config.toml
arch = "dit"
model = "image diffusion model"
image_size = 32
norm = "layernorm_no_bias"
hidden_act = "relu"
qk_norm = false
inner_norm = false
num_experts = 16
patch_size = [4, 4]
positions = "learned"
beta2 = 0.99
shampoo_beta = 0.95
batch_size = 64
lr_schedule = "wsd_sqrt"
weight_decay = 0.1
Rows from block 7 of a small image diffusion model, named by matrix and row number. Rows with one number within an expert belong to one neuron, the router's apart. Each number is 500 + 25 x the weight over its row's rms, rounded and kept within 0 to 999. All counts start at 0. Numbers have three digits each.
After each expert's rows are labels from the 100 images, of 14976 (inputs lightly noised), where the router gives the expert most weight on average: "strongest on" is what is common among them. Only what is clearly more common there than usual is listed. The data: microscope photos of single blood and bone marrow cells. In brackets: how many of the 100, against the usual share in percent.
# router: slot weights (model.blocks.7.mlp.router.weight, 16x320, trained with AdamW), inputs 80-159
# up: expert up (model.blocks.7.mlp.up, 16x160x320), inputs 80-159
# down: expert down (model.blocks.7.mlp.down, 16x320x160, transposed), outputs 80-159

# expert 12
router.12:502536509514499549503522521509477503556523445511551482474502481491489505528457511504558495515463463517497443528509502499503505496478501490557519528527528496539534517496464505463507499506469473503541489506516527503494460490510516506495479495
up.0:534514518516515506497473504468492513516505531489488481492463484485517513509472537504507448537468484522481473567487497484472514494545552525544554493540483477518532503493457415472528489502499471446529484489470518490514504498484494518495448485
down.0:523497460506448515487513466497497510512478431477453480472528489489481479510482508499517503508510497490497538512534495542471454518485481485521483516492502489485505555482430484516520491489516482505519536487534478465509460529481535478475507515
up.1:492497508556505479481458508489483487474478498462493513493482522459513506467523479477458535449534545526508510501466514493460501473465514500458503458490454493450475509501507517518497443489541482515481467521481471504520525505496514529495512492
down.1:486511500485504504465483500536554490507464498499516550490494533492459478501504536506501483496502513486496510512524522458480503468495490459537546521522511487488509469468508514503499544488526492483534519505466507490477507515523515546492521455
up.2:512503494470494514526516482514475460497473503516487473513464498483516483483480543485490445520500485469448494440544477522501509457484463485510503499481434540480461419505521474501531473505507507520524501481463496484509502478495488499502497488
down.2:512487495510454496502493508463502500505509449483506450560526523491498478525446526470519525527445496492534484485479504497534469491506532475491465508537499449540500506515500461468499478492485480504502462536557515505508537508499468509499508513
up.3:526544477518495485466535534489554519464539535501490513548515505475507465500537534501466533474524549489527528449508484520509513531531504494493495514503489488480483470467532523494544482467500490460464507528520453534478516476503517487535504504
down.3:457534494466549497497523507518485526498488496452490527549529494507488475474509506518502481522491478496500537524500510480513516490489514500484479488493526496525536469524558460483533493483461483502467541493547509516487498544493523497533512487
up.4:531506493500468494457527518488508538487448511481469484532534486498540491519546523476488538497597516491512537523525498497490463468512497544479451481468503514481494492489525553479515519484516515517490489518512471539491533496509490475525554468
down.4:526492499524531502505519487560481467478501546511539487499497495485505523516539502530465525490490541515552509487475479490513492483486503532506545538460510539499428509526508522504528549513520507506504498470500467503514510494517498541494513513
up.5:485514512519521494486521519491544514472481516450431520519514485455513479512538514471497498502495471491516526462528501491480479480518504484455485485482487473453502488502513527499541485472525515482477462515546467520474511488545509521536512505
down.5:468509515504537538506531482478512482523526507544516503522515474475462482498506496511501478500555493516527507480496499484505454566472521508523468453484497484470499526446458520470522477506489499498479516508484496500500476506497501509500526493
up.6:505533482483511525515468523504462513466546510525509484525497483485509506495478541460479484479506463495501517497509494494484485511562501501536491469532500513510488518519506432496486496525511514504505514491530516584484499492493505505492495532
down.6:516495430492464517514466511503493446488509508494494443483500501527526502493481473464550503528481500510494486504501517504514494491496509447520523503496500460486493540458473497501498544530480498498533474525469501493500544509467464549479525519
up.7:478534468498526485487505498483480540493512542473495508522518520520543494530540511467452539494482533503540566450508499479466501505507518548470438482506498479494513537519485500502535462495499525464492448509481471501475520473517491502534495540
down.7:490532461484477478529496520530501525512504519492448515486524468488534505475516499531456468503494462488496432558492500470512505521462491524494493480518487459487527494488492506499478475499483503501513501474534541458503509501477524490466514527
up.8:509483502455488528516539510534466449503488484542488510500539525507492498486494544510487511475507518452455502493482509526523534442457468508486451497466501529521496504519521472506497495482515507512499472496472501513546512554490549499491459479
down.8:476534506498509508497497536519491495531472513499536473485523491568522492495495536501481497497475513477496462518504495529499552541528493518489533527508513519508523459486479482494528512539476499523470498447471509466484498510515452527559519492
strongest on: cell type: band neutrophil (25 vs 5.6)

# expert 10
router.10:505519471486530515536489473503517487488490498505464515551479542488519499494505505468498506465545500487565521471493501513502474496480466516473464559470520520492529468486552528501501489513493536509528481482474449537482519506482411505503503496
up.15:502475523469505485472480496482519505491490536548486489493515483493532503487542479488464508515498494525479469509498500469498546511426511504487486478504520498507457522494534486433497520558497503493478498540494462469497461487557540485480448510
down.15:518534501489516479496489517503461556485459480528485507532534478492486528520523504518490489500485539446499492479514480493525522502471499521500487525493533507520484481447470515489493517488460524508499493535502521450506478528466455500492507458
up.16:513511561524518455471531516509503556460471546519504491488520490538488469488539482523490492539513514515497484499504521507513514542496496513430505513489492512510498533466489536510512524507485510480466483555445504455491497446492545464493487476
down.16:539534526486514487505498512571506483448485493487540541503508488548529451501469500512496539516449518502470516482518514528537491484520507507469527495519494458477483464491549493481503459506496468516495491502485467511530484509481485476501503472
up.17:503460515489496434488491503428480531485490467535508510464468482487485483499515539516486498529469505583523471522517517452495511527558544486507569484477499475510504509508506494443467490509477487464474492500485495482511489509500501491483469506
down.17:521510512489530537535476517562485510508500477504491502490509479537475450464453506491543499410518481500507558497497480472502544499507489539512461484502486526505480524530534471498592492498503478494484521539539480520513492510507525536484517494
up.18:475511500485467473491488500510532495483481491517537519491511447543499467481514489527525459526497559492456515477502488469493529524512525511466514489532548494511450537490519501450493478527510486487459490516493471524492456494553548532493472491
down.18:525460481483509509481527522494531466549516503471517512493505493464508524499516491479498493481540501495541480532505557491481489548521495484499510443523476531471485526509495474524441477514537472481486515524530498508505532537532549517547495487
up.19:541469530481495466458494510497494525516500496510537522438521502488471462530537530488459498532437520498491504460512516470543528543488520514521526503506520499453510521444537494450483476515497480494468473492466504517468462477536518524451496490
down.19:476517503510439502497534479491495531439505450502548508492543517539466520543480484512518481497498474530504513502527494532542484546498499525531494498472550467512537456497552501519483496507491516530508546446532529477528523496496485499489522502
up.20:508550534493467517489538466487506501456456497477515560485494472507512449523524542498469518557469493505505519496507501484508529512564532492493480496479476498538472504512495538469498520507545502463512495484475459470501511507503513518529491485
down.20:523533541481565548498533545515572507458503477495489483474508506519441529499499516430516459486514490489466538542480510494478509492507486521503467482507532509532483531534467497476436481486513491515480535479481491524497515523533482481479536521
up.21:518534510508473506468508509499504542477477515501498467495533515486470524539535495546490474505502529496514477477485528495497531532500546489462514478553527488538467511495494554475557502513491475493482515506467533520478468529509535499525466481
down.21:482475515526483556491506464507486547465503532508484456553511473496500493487497496489523502476535477481507505547509501476482492529491481494508485504494477495516473496465465514483488510494514488530468518463502471509520534466547535524516527500
up.22:508530523531504448474484490512481504537473541500504561496514524493517470516497587494526507500521519494502479461506488503493492478516477513509512494532481497471527484494509448504490440467495498463477500475501510478499491502505468515492477475
down.22:513498475460508521504507490488457554543522510497471480550501485493509510532524453484535498462474511492519537515541521506487499500515485506496492494519492524522482519480516477499483505521513493486528531576513483511559524500424529524514530483
up.23:466563536567519503496507484482477511485489500497497564554509522527463522528489505514512537500506499526466512501482506538521497500530464473515509480518486513510532485492486499537497473494482514504529464472510499496508534453494465482499504510
down.23:495497504504494529509516462537521488525488487530466507459442516461490472516484514512519508480480534508487499529511507508511461506461544480457524515464492466454519468503521522534492489456537519481502507462501468484506533532537505484464518500
strongest on: smear: peripheral blood (45 vs 16.2)

# expert 5
router.5:490510481519482444483495483509495475513471502475465505498472555506453548511512492476546487465433538498469500486496502523536489490454536484521544476572520512519516453485504489529493479498461541496518519493495492480512489480468424494530510517
up.0:468485520510550455479488471550528534485506499516511481517515501507532471468546472525479491494525467471534489500474530486488540504556493531484515471484529484451502525503505548454512500555558466478494472514477471519468525489507533519504484523
down.0:490526515489524460509467499493457554530473491501517492542449480524487456530501509482482508467495471496479558518509516489476522524475521531488534521489526496469551474471506479478529517455498527507531514479491498506525511513497481515519497522
up.1:523481526539464488488478514504488476490476448488494552489545529517461492504498491504492496486473505508499446482513541490534500494477519488521547566511525556497487495487494510495500488494473506528520502510486497493439461503456473522504482494
down.1:552517525492550490534565537496517454511469499478465499483499529524507512552518510510543532490549493498477463519459472476509467477518475533498448464492491548522508498515517516502505474478491548540527469511524503490507525536489509471454527490
up.2:494479462530515514499483517468518504453524477492510491498495503538490506512452519495514559507493467528511571541515519482484472521546498504535491491518527533511513477543488516496490517498505538531525522467469526443511544435497509535504449540
down.2:527490508521480507505503495495508543488483500509494509488505493439548478503483452534494481454512488493512478457524480533506523525471480547504505492491503535548524506467498558520510491478542534497507483543511512487525525529477500489566539501
up.3:475487483497434502497500505533477484527531464518503474523459506500506511515491472503461474534489478462516506519489510482504528509526472506509514493484526550464455527466533504543494492513506463504517469502506480479495493502500496527465494512
down.3:512552510478522533489516510469467565483474515495478522521485514499423518482528498515557543510490483491489515502497490507493519505453510495475484511512480479524467484522481574516507517500498500499500570503432466484514506524538494463510464485
up.4:521464479511516545486492517490519553479513510516512464513516522526505462503530475519447479506536485504524504499473489467474483513510448549480502469457477532468466517496537529499491481521519472496475451528484492491480509527540512478455490489
down.4:494535506497462485477508550506491579487502425476533495511485487529519505509523501546486514516534470513510510472532513512482476485518464471470483486472501504495470486484523505509521503502502457503498503486501516538520482535493520491523530478
up.5:489485483552503470480535510491509507512502479496456501555505495460517506519549515472482509492549499503484522514529546486510523495512476508468496498479521490462505493488509523512547538503527504509457518523520440495448529534502493510530489477
down.5:483525500508470493501478488519516494526468547477563534503501531522494456485447487523513488543457515497472484501534493461519455491508495494531559469486520475547499501510491495496522499523493476522526490487518461498497487534479470500442499543
up.6:511493484513524482544494506513501531474489445516507499545533521499541500490547481516491458563530496499522548523498486489492527508480494541462482496459531504495464540494504512553528497521546553561476439540475456479506522492553514493507485504
down.6:559480511525454481535502481511483478539509499509502553505510507523524453485472493448482527523510483502540431458467500507527537503506553480510525510492499511491512460468522505491490500504508479500500505559487565481491537461469519510498478527
up.7:489499520527518513485499474526516507459482513510477511507519508506521474507566469504463502485522512473506537481486509505477523504517497515471461527459484449496494522524508548522530464515533516482436481522487505533472535502522537515529481519
down.7:476489512536554521506509509485519561483535505457507526496490497465507495467473468516470489477479476509491535525476560499512484522477511543495511467528532509511521516546488543496470490492525481520472524480537477515487480547492495500495523468
up.8:466535528508510493507516480505497502492518476513510513496512549515502511518512506455498509509487487507482530444502537485475549534506440551525506486489522544502488481439485492491448510533477525497541522486485462488515522489517484461468524480
down.8:487516514495505494520532493494548480480461512444496504487513495489514495485487487492551476484507493500488587516521497497522538502500536513436514512499473518504510525477526463521508515545483494485515490492504523496486450474531509513493529501
strongest on: cell type: segmented neutrophil (62 vs 20); smear: peripheral blood (50 vs 16.2)

# expert 6
router.6:476518517496477537529498472498490537519465522535493449523453482484453465528487466484530549478555505500469511493478511503509571499535468533511498487527483513514534482522525545540523519510491467520521505494504514515504538516534525500459525505
up.0:517483507510511449472523493519496490459523498525511529482542499487517505509572469560453486494461500488505509477500486497494488490489474483476516472519511494475465526481502499447562487533472542509478530477509534498508559474461463490523467499
down.0:457469504463525555495475543534493501465525452506498514484500529504526470490519534507539497473545549493495485479491483550497538479485516486500484515515476491533474534488508526476555498478534506490526508481479498553491542500509521494465499484
up.1:479514515493487504508528552483443513484547452457540499467481503520496537509502510518526550569529477509488514508490462515501543474527493527503502493456489484516526505481483521548440464494480516474491488486533495488561517494520497508519479539
down.1:523529549491532535550518490487467519537501482509471476501478497467482450476509497548525498468509496530503512502518513470469486534503535529465506544457507566522504532472521512541469487544496495501512511525508520481498489533485507496488487496
up.2:522475508461508473474477570517519469506489479531490504480519534503526498482525546514473481543496513497509489481521474517544474542526481511460503532461531501517497513477539448517493498461512511465491574509469488540495487488540509524537458549
down.2:496485494542519509491507502487526525540521540505482553487518517517479492514494482497538528453506458515544529491455519498503459522505552500449492511499502513462531469466487515464424510492510477504475491538511502512536540507498499515524519493
up.3:471497503506481492526497501465554511517539459492473502529501535557482494504470527502474487501522493516493523472485470516514500534515499517495557486495511557439519537522485517484524501516486506503477476498521508465505492482454465510501520525
down.3:471501530489510494457521481511510508481486521501480564497528439454548525507489522467475547505426490475497481481469487486504484537526523459571504556485500523449468423517510540482485506467520478503509468513470478521459505491546510467466474491
up.4:459493529526502480441513530477505478508485548477495525494491509502490486495514514510477495503518504510490482500522521483491471519479525474471519494436532532494506524501515507547517504477514517492460479536462491446509514453481495505523466490
down.4:489532504459491504506536460522560516506504486466478493484521490527498454468484516494511491486527507515518525513540506530553495516563485519472561497512495483515471483496507494499482505483473526526500526524541509535515474568547507529463511445
up.5:509507504490489466475478504482496504524471489517492540481532481518531517504523512486498456509464506503504529483520502489520489512493514475499513477556537506484468521472495453488524498510548494486465500524463495484493527481485465519546499516
down.5:446502501506500509499512549550503541502543479463489534435502497487480453482476496554556477519522512484496517503495518486498497523449472545475507505541505477457493490535525471494507510487483532513532504499470452502484523518494448446449494504
up.6:456453502515496450512506495493482475504497524501513507497537506518531491473529530510453536513499501518521460516520529466480493529492482515482524511483518471509488479471488491518544492490531510506484478507508457463484479464480500496490494504
down.6:513519481489464478545523509518495448517479464525474505441495484506521489551544538503504512495491520506460496482519511500532493487524489515483508493494535454509469473534463552511528483483498497465464502471513520521445461474549483532516513519
up.7:475479482509494496471509548495514499477499537516520502439514507500529523450493483494480466430486467516523533533518485475525496492485530492506495478451504470492480543489470481502520534490530533443455474492496474480485475474540523530513456496
down.7:483523503512467473476475468473451511504497524495464486509469499503532472494484471508510498472512527504494522489505527502473535516491531494492481505530534480497511455506524455501477487507508502501492486519540486515485511529502495491520477481
up.8:490473494481482490514502503555505449515473482483467489493497475530472446458496508531475480526446523427517494418527475519511501512491493466500519514500545502510523529483490490485516512472499517523480494479468474490552458528499446482478491461
down.8:456456502514507467448486465514520480558468511512510483501524451491513509478496497440525468514502499460528523510516504479483489505517458502504518511495577508488497524505515467513541513517497490519499476525508496508489479478510506509469567484
strongest on: smear: peripheral blood (90 vs 16.2)

# expert 2
router.2:546495472493462538508506501502474427471492466520497508477501553474552517507442504487493468524537493505469478503486504499521522498538493559530544518552496566473499510493511508488508484502473499515511513475512519466518467505512482497436427507
up.0:501473563531536446520487511492534505503521542471477465523511479514499532497532511504493530491471531512499507488493517458486523524512524494480473501471530495510528530458500502487505487508533490456454511531527480517505541525486556510529521504
down.0:478477521501500524492511505497541470510507490489521496533466454516449502510485517491435525526521566496468531473497517495502498507514488516497514506453503493514459533442502561487514495498442469504508531497458508536490529488459478468472466488
up.1:465504460532496510475491486506550502466507515508489493489523514519463464495505502525490488504452504492553521515489490521505527500498474472451485473469519528509502537551498457506542507493524498475479484498490497497473507498452532505495497535
down.1:499516483498432472459473502519453504528481500507489504453495508500506446510518493568494501498493531485517522494510493471512487479533470444491497472463517453502528404494457454520467500472508513502518551497504511508524441494541544508528517499
up.2:507507529516508490479498505507509512508536521489481467485495499548483463529489463487465457514485521472515500455474504459525498544509457498497516472487539515462506510494505497534524513500475490468493548457538500483482507498525506493486504537
down.2:501527526539502526489483498477503503506520496521522510492563469498513551499504489533464459532505518522513526488523518482491487524527491440469498505448492493446493548502521480529512489488501476513519488494532509533526500516472487457484539504
up.3:529478496512487432456533473486524538530484513493504495539515537492477500508541532473497495508510487505494502501499499503505536450512496469482496448504534478555484508475506501521474468534519482470483501491483463508513530478484508478515499497
down.3:525456446486490495561465496490484514529509548463502451501480473476526515520519505497430513468475467466508458470512483472513442468461518517484496499520507523484452524481515481528522513497469505468451509459510505493584503511531527530515511534
up.4:512496491491509446508520523490492537484513570501490504493492453471493513493548505494521511516481520511566514469517473510505474498483492458495495487458527483532491496464478502518482489503504524454517521486481463504453536505506520507518511483
down.4:545482473494512471478463506480499437470507527519465516499527516466469562505450486510481492496553488508519518495503500466514460455479473512479515480486484522480504537503459500517503468489504480488493493500470452496479503494440496515505540489
up.5:482515476491446536505519448484502477543520453488497508491525471547479495490464521478499529498492521518488497490483497519507484513541488476529517496540460517460529449539493482486500517479481486508518489473492526505491468537469478508470464506
down.5:516490481512487469497518494485542499513502452507503524484525472535493512469484508485492427545489500475474451527481481502512474484521544471503495527453475483533470490523564517425536508519516499509461469498484487486492500500498493496490473504
up.6:528465503505525455451485522486522524502527525506475560518514531492481452471533489497507467469485493471514520484509481499498498529518490506490502455465499460518519495479473506512538531535526531495510515545504454541511517473502521535521523488
down.6:494477514502492520490509492511513464487457474513523499476482520538549510490481516474467529488496490549456511506531501508500455544522501453480509526480496541507455515528484524462431474503510482487475536493527508521488531520458500499522516516
up.7:548489461492444511473490491500492484500434499475472501450512497543535526504510487482523429476509514505500528483506515504478501517552494515519490501486485509495438482519534555541490550500486482471475507517566492510517507462528470485498504536
down.7:490484507486506467506522515495458463526523491478448488453479428510463519502503509470458508497539485482490530524535501514516513494506530510508488452525481480540439539512487534525504478505502534509490452510467535536513530471438443495509473508
up.8:455502530479463494524517478483538510530506517517479470489543497519469524476482533475495486485459486514474520503519498523489497502498489497502487508475480503519567487491447460513492469499488493484468505475482530509497488514440476507496513489
down.8:500526530513460585535506501508510501513522485503477457505511535534547527485438545471465488476475530477533513522525474476485470496467501468504494497513460476524486476531495498510445501481506494494470490485537458504513481466522512507475508492
strongest on: cell type: artefact (37 vs 9.8)

# expert 1
router.1:498516544510532434478483480513501498458503555506431461515459549500525523505497519506492508505490503476520487502496502526485496504512486493509520471508554519499468464470515519487504501505541516559471486513490492453510482503478473492524491501
up.15:525532456467500515524509478533473431530530545499490521493508499504463489529504534529466523486501537475519487504542447501544478490494478457483521474481472511483490527490520519511473493486482512502505465486475486501535546477531513485528522506
down.15:471482497509480482495500452494480509509497487507531468520529512501494497509448502514455527525486491453507462452542506500476524509509466491518519518518519515493494495432525472511476496496486497483526491496525500526484547503514507483487597517
up.16:509524507503474518497472483503502516493517481523538536527486499474502469532554491499492495515462526481517533468519497452526559499478503503478488472503495451542519529481467548463521478512523505493520553486490444522506545467532539542475493504
down.16:539475481491472528528463515501492467498456506511506547479507486516482468520490479493522517485482528470520505540500480506506495450511457483512517495516481494508529489466525530467542486506474488454466503554501513494509462481495543511549491494
up.17:466464450506528480484522458522445510487511515504505526470506467535510515478486487461481484490491513483536487537515533476463468521480506469519506546485551479453476493472526514484497505524508477524470527511491522514481504521530486537542509481
down.17:506491431473496485455506431469503539520493543493514524483474521491503498514505466471457531467523506492517531494512501519520493458484486485521476508466462512465502453538473480484480455510509483553486521518525496501470508476514571481502495499
up.18:521489490515455468502499507493503446485480465504546494470498514472456455530511514500493488502519500506506503460494516485515526491492495517457494474480515459509489537490460495526511477508504508448515499467495437549472525489508567514518449496
down.18:484488506454536482446486473500501512558541493524515473541469490480553533509537507470475528487433483496514506510523491502493508486498496544513487475498471513504496508546461505482457515517464496505523517510483455492528500529536510499442491529
up.19:500525457489506516541473500457497528516501521468519509522471525465473535536481501498495469498519527527470473468508513527524453513535516522562508530511484548514458502487501497501553546514457518474520508497440513458510498506519499484499474499
down.19:517515461494527486503492493488505486472467494489518458500502484441533502545500518500511527493539507492520504519491481518512486481483514497505513495511470477511493561524510487468531459499477521496523518485543513541522512530532454544471501498
up.20:502479483488484533510453487469499438465472454536510520546516521504503497514500488499500499501515499525465502495493516514526483481494509505508473496516496513469536504445475494502522489497512459462505459520500540515466467489473495475524455497
down.20:474526493480518485504517507493488498512526532485484510481527529484497504504498492475497549525502543505472471505523508484524500488482491515468515432503489500443434504517516526547467496478542508518496493520515521484492479493436487518429465548
up.21:498513485513489497566513512496490442530537463495523516515511495504469473504471479472527484485506529492504530515497496493492491546461509510500484447532528525488478487561548505477489532487474485505487457495497496508504498491514529491505466531
down.21:473497485483522529510484483512478467455529504497464489495508529505514553491507519502525502519475483501500494509498487532473496474481496522494511514525477512507473530544519478505502509517487481472500524492492528545547460456519503494495530515
up.22:457488530501499517502509528493437515476479505493500457498448532508544486505499513462477477550490468495515490503518513440476493512531449506512509484535484439530514492490518512437524546499481473508510494506479521488508488532533514484475493484
down.22:542469452509492494447509488500471506500492515468475491517538503502511522493516532476500539526560530521504482439500511523506485506501491467544514511503476483466496521540486484468504493487491500537508558470485491544523491474555536459533479478
up.23:524501499538490495499512508478491480503503514497533508531500525512472506493546503495553504497488476511493508459543486479514542520496493490485491502474501517490520477510508500479502496463493531455538487500489474509493503539505537524512495532
down.23:515471446523472498475458533505551471473535513550495502467534500505531441474503474496514440497503515491474490453491518489506466471538515528481507492497461503520529505484464479510487513511539505530517570506498555500515510481514474542473523541
strongest on: cell type: promyelocyte (28 vs 6.4)

# expert 8
router.8:511511490508507508509489464531477432484511479517478495470515523524521511482498502497457474492544482488493478524502497520528505494514490508491522489509515510486458528505560485489506478496497512517524466495490512472506470510493480505472497500
up.15:502443528469484520555503475478496491508481456568500490500502524470492496469477511499478492496485502525432440488486496464485520482463533559501499516531468541508514464563499452477503492481485470522531461500504519513557455517499496494459443474
down.15:500515531515492492492503452522495523490486480517513491561460510484455512496474492486529497493504483479552481490505500496494495533478486509516486507500501494500459505523521434477478480496492491517517549518496484523462487533501434477457497522
up.16:445512540517506491546530483461479489461488501476523479544508484494491477498510532499523520531501496537474493482472499461517522480462537537477454494498491529500513477526498503508505478521561484470495490517527500515540533530491496496477474503
down.16:494469477474492502510500492452510528530505459494500480529525526523454470516496513494486513499494488479504506465517524501524521494509495516513494484511545460459478534520488423482432473521519537507519511504476511529525498509498492505533499470
up.17:532470515514478514508501538496479485440499505511486500468479496503544505513510475524491490496458502495520465494485514425448501515491512507504477470539559508481534500529541547490478500548498507455481475492501500451497533486498514495485462487
down.17:485528523510521510490477499483503516457490500502477490502462443532461503503486533466513518482527466512493504473512483484536513497474512475506455519570468493494511468474549509550490502492473537496521547506535469483513484473482529501450518482
up.18:520516517465536481500513504504446544510452519551464488526473492528531455491512518523507508485464482505502480546495535491511531484509506472499498552489516505474472494453515493480511525519523487515464463440506499533516531528507468483496493479
down.18:476477525458526508509482493518549568480530486482467521448467511448476523473530513502538501506539509496473525488465502473520528445516486483475472499525578516499516487501475507513485512486534488496499517495476496515500525515501539490558521500
up.19:457515472482445524507553486448521536500506516516498528527516513468490466484482536521492550494450508533525503471507525506470502471480493503465508511476479525509499523518501516486532508489559505449485516468495480467509548558485504500479451476
down.19:498488506490574523459532523476458458493437498525527516512513491532475506493571495489587554498453485503511501505486498492486504491525486571496495497489497559490537512490514501504541517515508508517501514527470512507497534512561502501468470477
up.20:485491500482487484492516497514535501521475534535476486491475490500480477486504506546519515443473505511483509481469511506518559501518466494490503467496498521502487500513549511490536529500484528493494529520491488529461507529474530479476490507
down.20:524508497528504481451523468509527501551494459511502546486478500538460514502453502546537501502512485486523445501497499488476474510491525516469476540537488432521480480487493512504512509546480498478465494484508494496514482463504486491514502507
up.21:449562462542475540495456507493538493481493460512478535485485445512511485514491504465494514492489497501533556515491499515512510520511522551491529504548502524482480490530511507471495485500506536519516488501497488513510552494443486519525446505
down.21:545520427513495561506495501543510481482486502507453504536495480525447482541472463521501469509519533515457507501502489483511501486501521452422521516476526459529493492493482509479521457451519468503457476504532525541522530516506494482478500520
up.22:502473490487490493510487512525495494499515490537537525468533496454463540490525481506515513532527484479505484493454516467491483504495506510517472508484525515480521518438466524467478480505505481519510552462503481531483511517504472522467559524
down.22:470500484491483489535523550505443505503477505501500478485528468535575509477486480514511474468528473493516492470497468494477467534504534481477482524482462506488545504524502501497463494504463498495493454513516537502483491503470529518511450498
up.23:521520550502511509494492537455511461500489457484521521491465538508495534492469524527482507516484491584482492498499487505529507461517491541517469524513494566501448513491519524490489495489522517550486454514531489508492486482453500514534441482
down.23:546460498502472453502525521478527444526508488486465494509489519451524506495524470475455446496489485470503509492513520492516521525467502531499547544500477485507519518495466462426522501497524526503491439504453478492490459512498551490483518496
strongest on: cell type: blast (28 vs 6.1)

# expert 14
router.14:521509499480527512475498494511504477481474489492568515501525557519542461484507475490502523505483544492537527488491501486521476524465492505465480496479511468484505450525495501508476493505527471475494496528506460545469531501426513494513462507
up.0:540531528529478471533507499469533553526522471478522519544515488471465506506466549504514492508528478531483489493489466531513535496504503483530449527494470529526553505528482492492490497484459546493532468472481483504548474484503502509478513487
down.0:542536509513441555513518465493465505439459503532478526466506532473495527497525500496477488503489504473522559482516516500484496504496500491497512502465475477509483518521493462464563468524518502498510483502527502509508482529468514502510466522
up.1:508543528486489515472516517524563496486538518481480496484487466478530515472496520517497500523504481467485508516495483532516508480538498515482485521483474465455470509545477496525525517487464523507452466473513459490539489509502539475511466484
down.1:495457500532489474527500487507506513503564513495465457528514548506507465502499471463495542483474498483529508481511476555508485492527495562545517521519511458454522486471454481509477507496512495501501499497502462476495498491475468502500469500
up.2:489486493529479492521481486493549492462483504517479501516519496526454461491545452493509464486499504469492510510471510496500493463510496494479483487497540516512490533508496523471525532513553514502507497475519496465504501494474494468503514475
down.2:461514549453497522441491531503497503472510460516481494478514476512502518479513475495496498504468500539508504514527519472489520497505529503466520500460498480479536524507449501526526505524500501500507512537536450533512553485507502477471494544
up.3:541488523497468520467487480486502466457500545519471519479498508516509528507531509518515486509513532519442464444467509509498529484514477529469467472517506470530489519511487484485521464528486506463490508507503480478500511472532521514537521517
down.3:494521538553488470488483487456514510553491473532538480493472493499451470509520524493535499501523475517475535492532506514497535491511492533505491496506508526529531467451510477466502515493491484510509520498551491509514501524478486466560490512
up.4:517468534501500559492542485524501531519491462519555473522493483485459495542469479487486496497460480462485450503492483510494510510470500529513519485501505491544532507533474470476478493523480522426531481489477529462481492512510530475434470529
down.4:523475540477511517497503494528539523466510480468507490460499496490534509512497515521497524471542545497509472464489497490534451482550489532477513480510569444495545485472518497488513535490514507501506512474522474510510492547543509499489443529
up.5:521490507510524493495498510498495526496497517499488515517490478493531534510551478541495488508554485513499521502478488452491517487552506523500509493546474469531499494496522528481508509526506446503471539517516467488493494510524497523474490539
down.5:492507496462441469500513479472511455552539509525522485451510508521499475472480513481540546471518504542528523493492518539506487499505473502476509514487500462469487497516538517509515425530492522512492451496492501508527470556482505495451504478
up.6:508523517524462501483499479505512477543443475524444512527500546526552500513547502511459463502527475506491487508504497518489559475472490552474509509475482511552510532514518470523498462514512526500505492523497479532510468473518447493482492506
down.6:460470499497488523486510522548492479494456514492468541512469487478535491518495501510486563506456467503539551496482467522508492482473534513512520502486537515557488517448500470481519480517497477460513488502509471508509456510510527502530500526
up.7:514520544509493532480477451498503526506474508545487494523482471502470480540540481511487477485499508513492511496461513490483513475530519489476485498533569513507484525460510522496484496506499506475495469515489483505464493508492513503511528494
down.7:480519477505495511474529466506511502494492543478532550497503545514504529481497455433509482515504522494517537537482490533454498513487459562518501449478533499477452458485548466539502507456495471480485485503523492514462518486515512493490485528
up.8:489508529497517473495465520535505442499568485501508481483478538546506534511485543474495466512483487459506501519573480525490470536476536508517525518483502496483499501478496476458488508493490547537522509527502477498509485430510455482498507505
down.8:468528476524460447481514511529483532477474458509522476519486500501488519494462449554526502525507515478481489516478491513494474504521483456506493471476527488544522500509473504501508527538502539522505548473479508469513511525536478516474515509
strongest on: cell type: artefact (26 vs 9.8)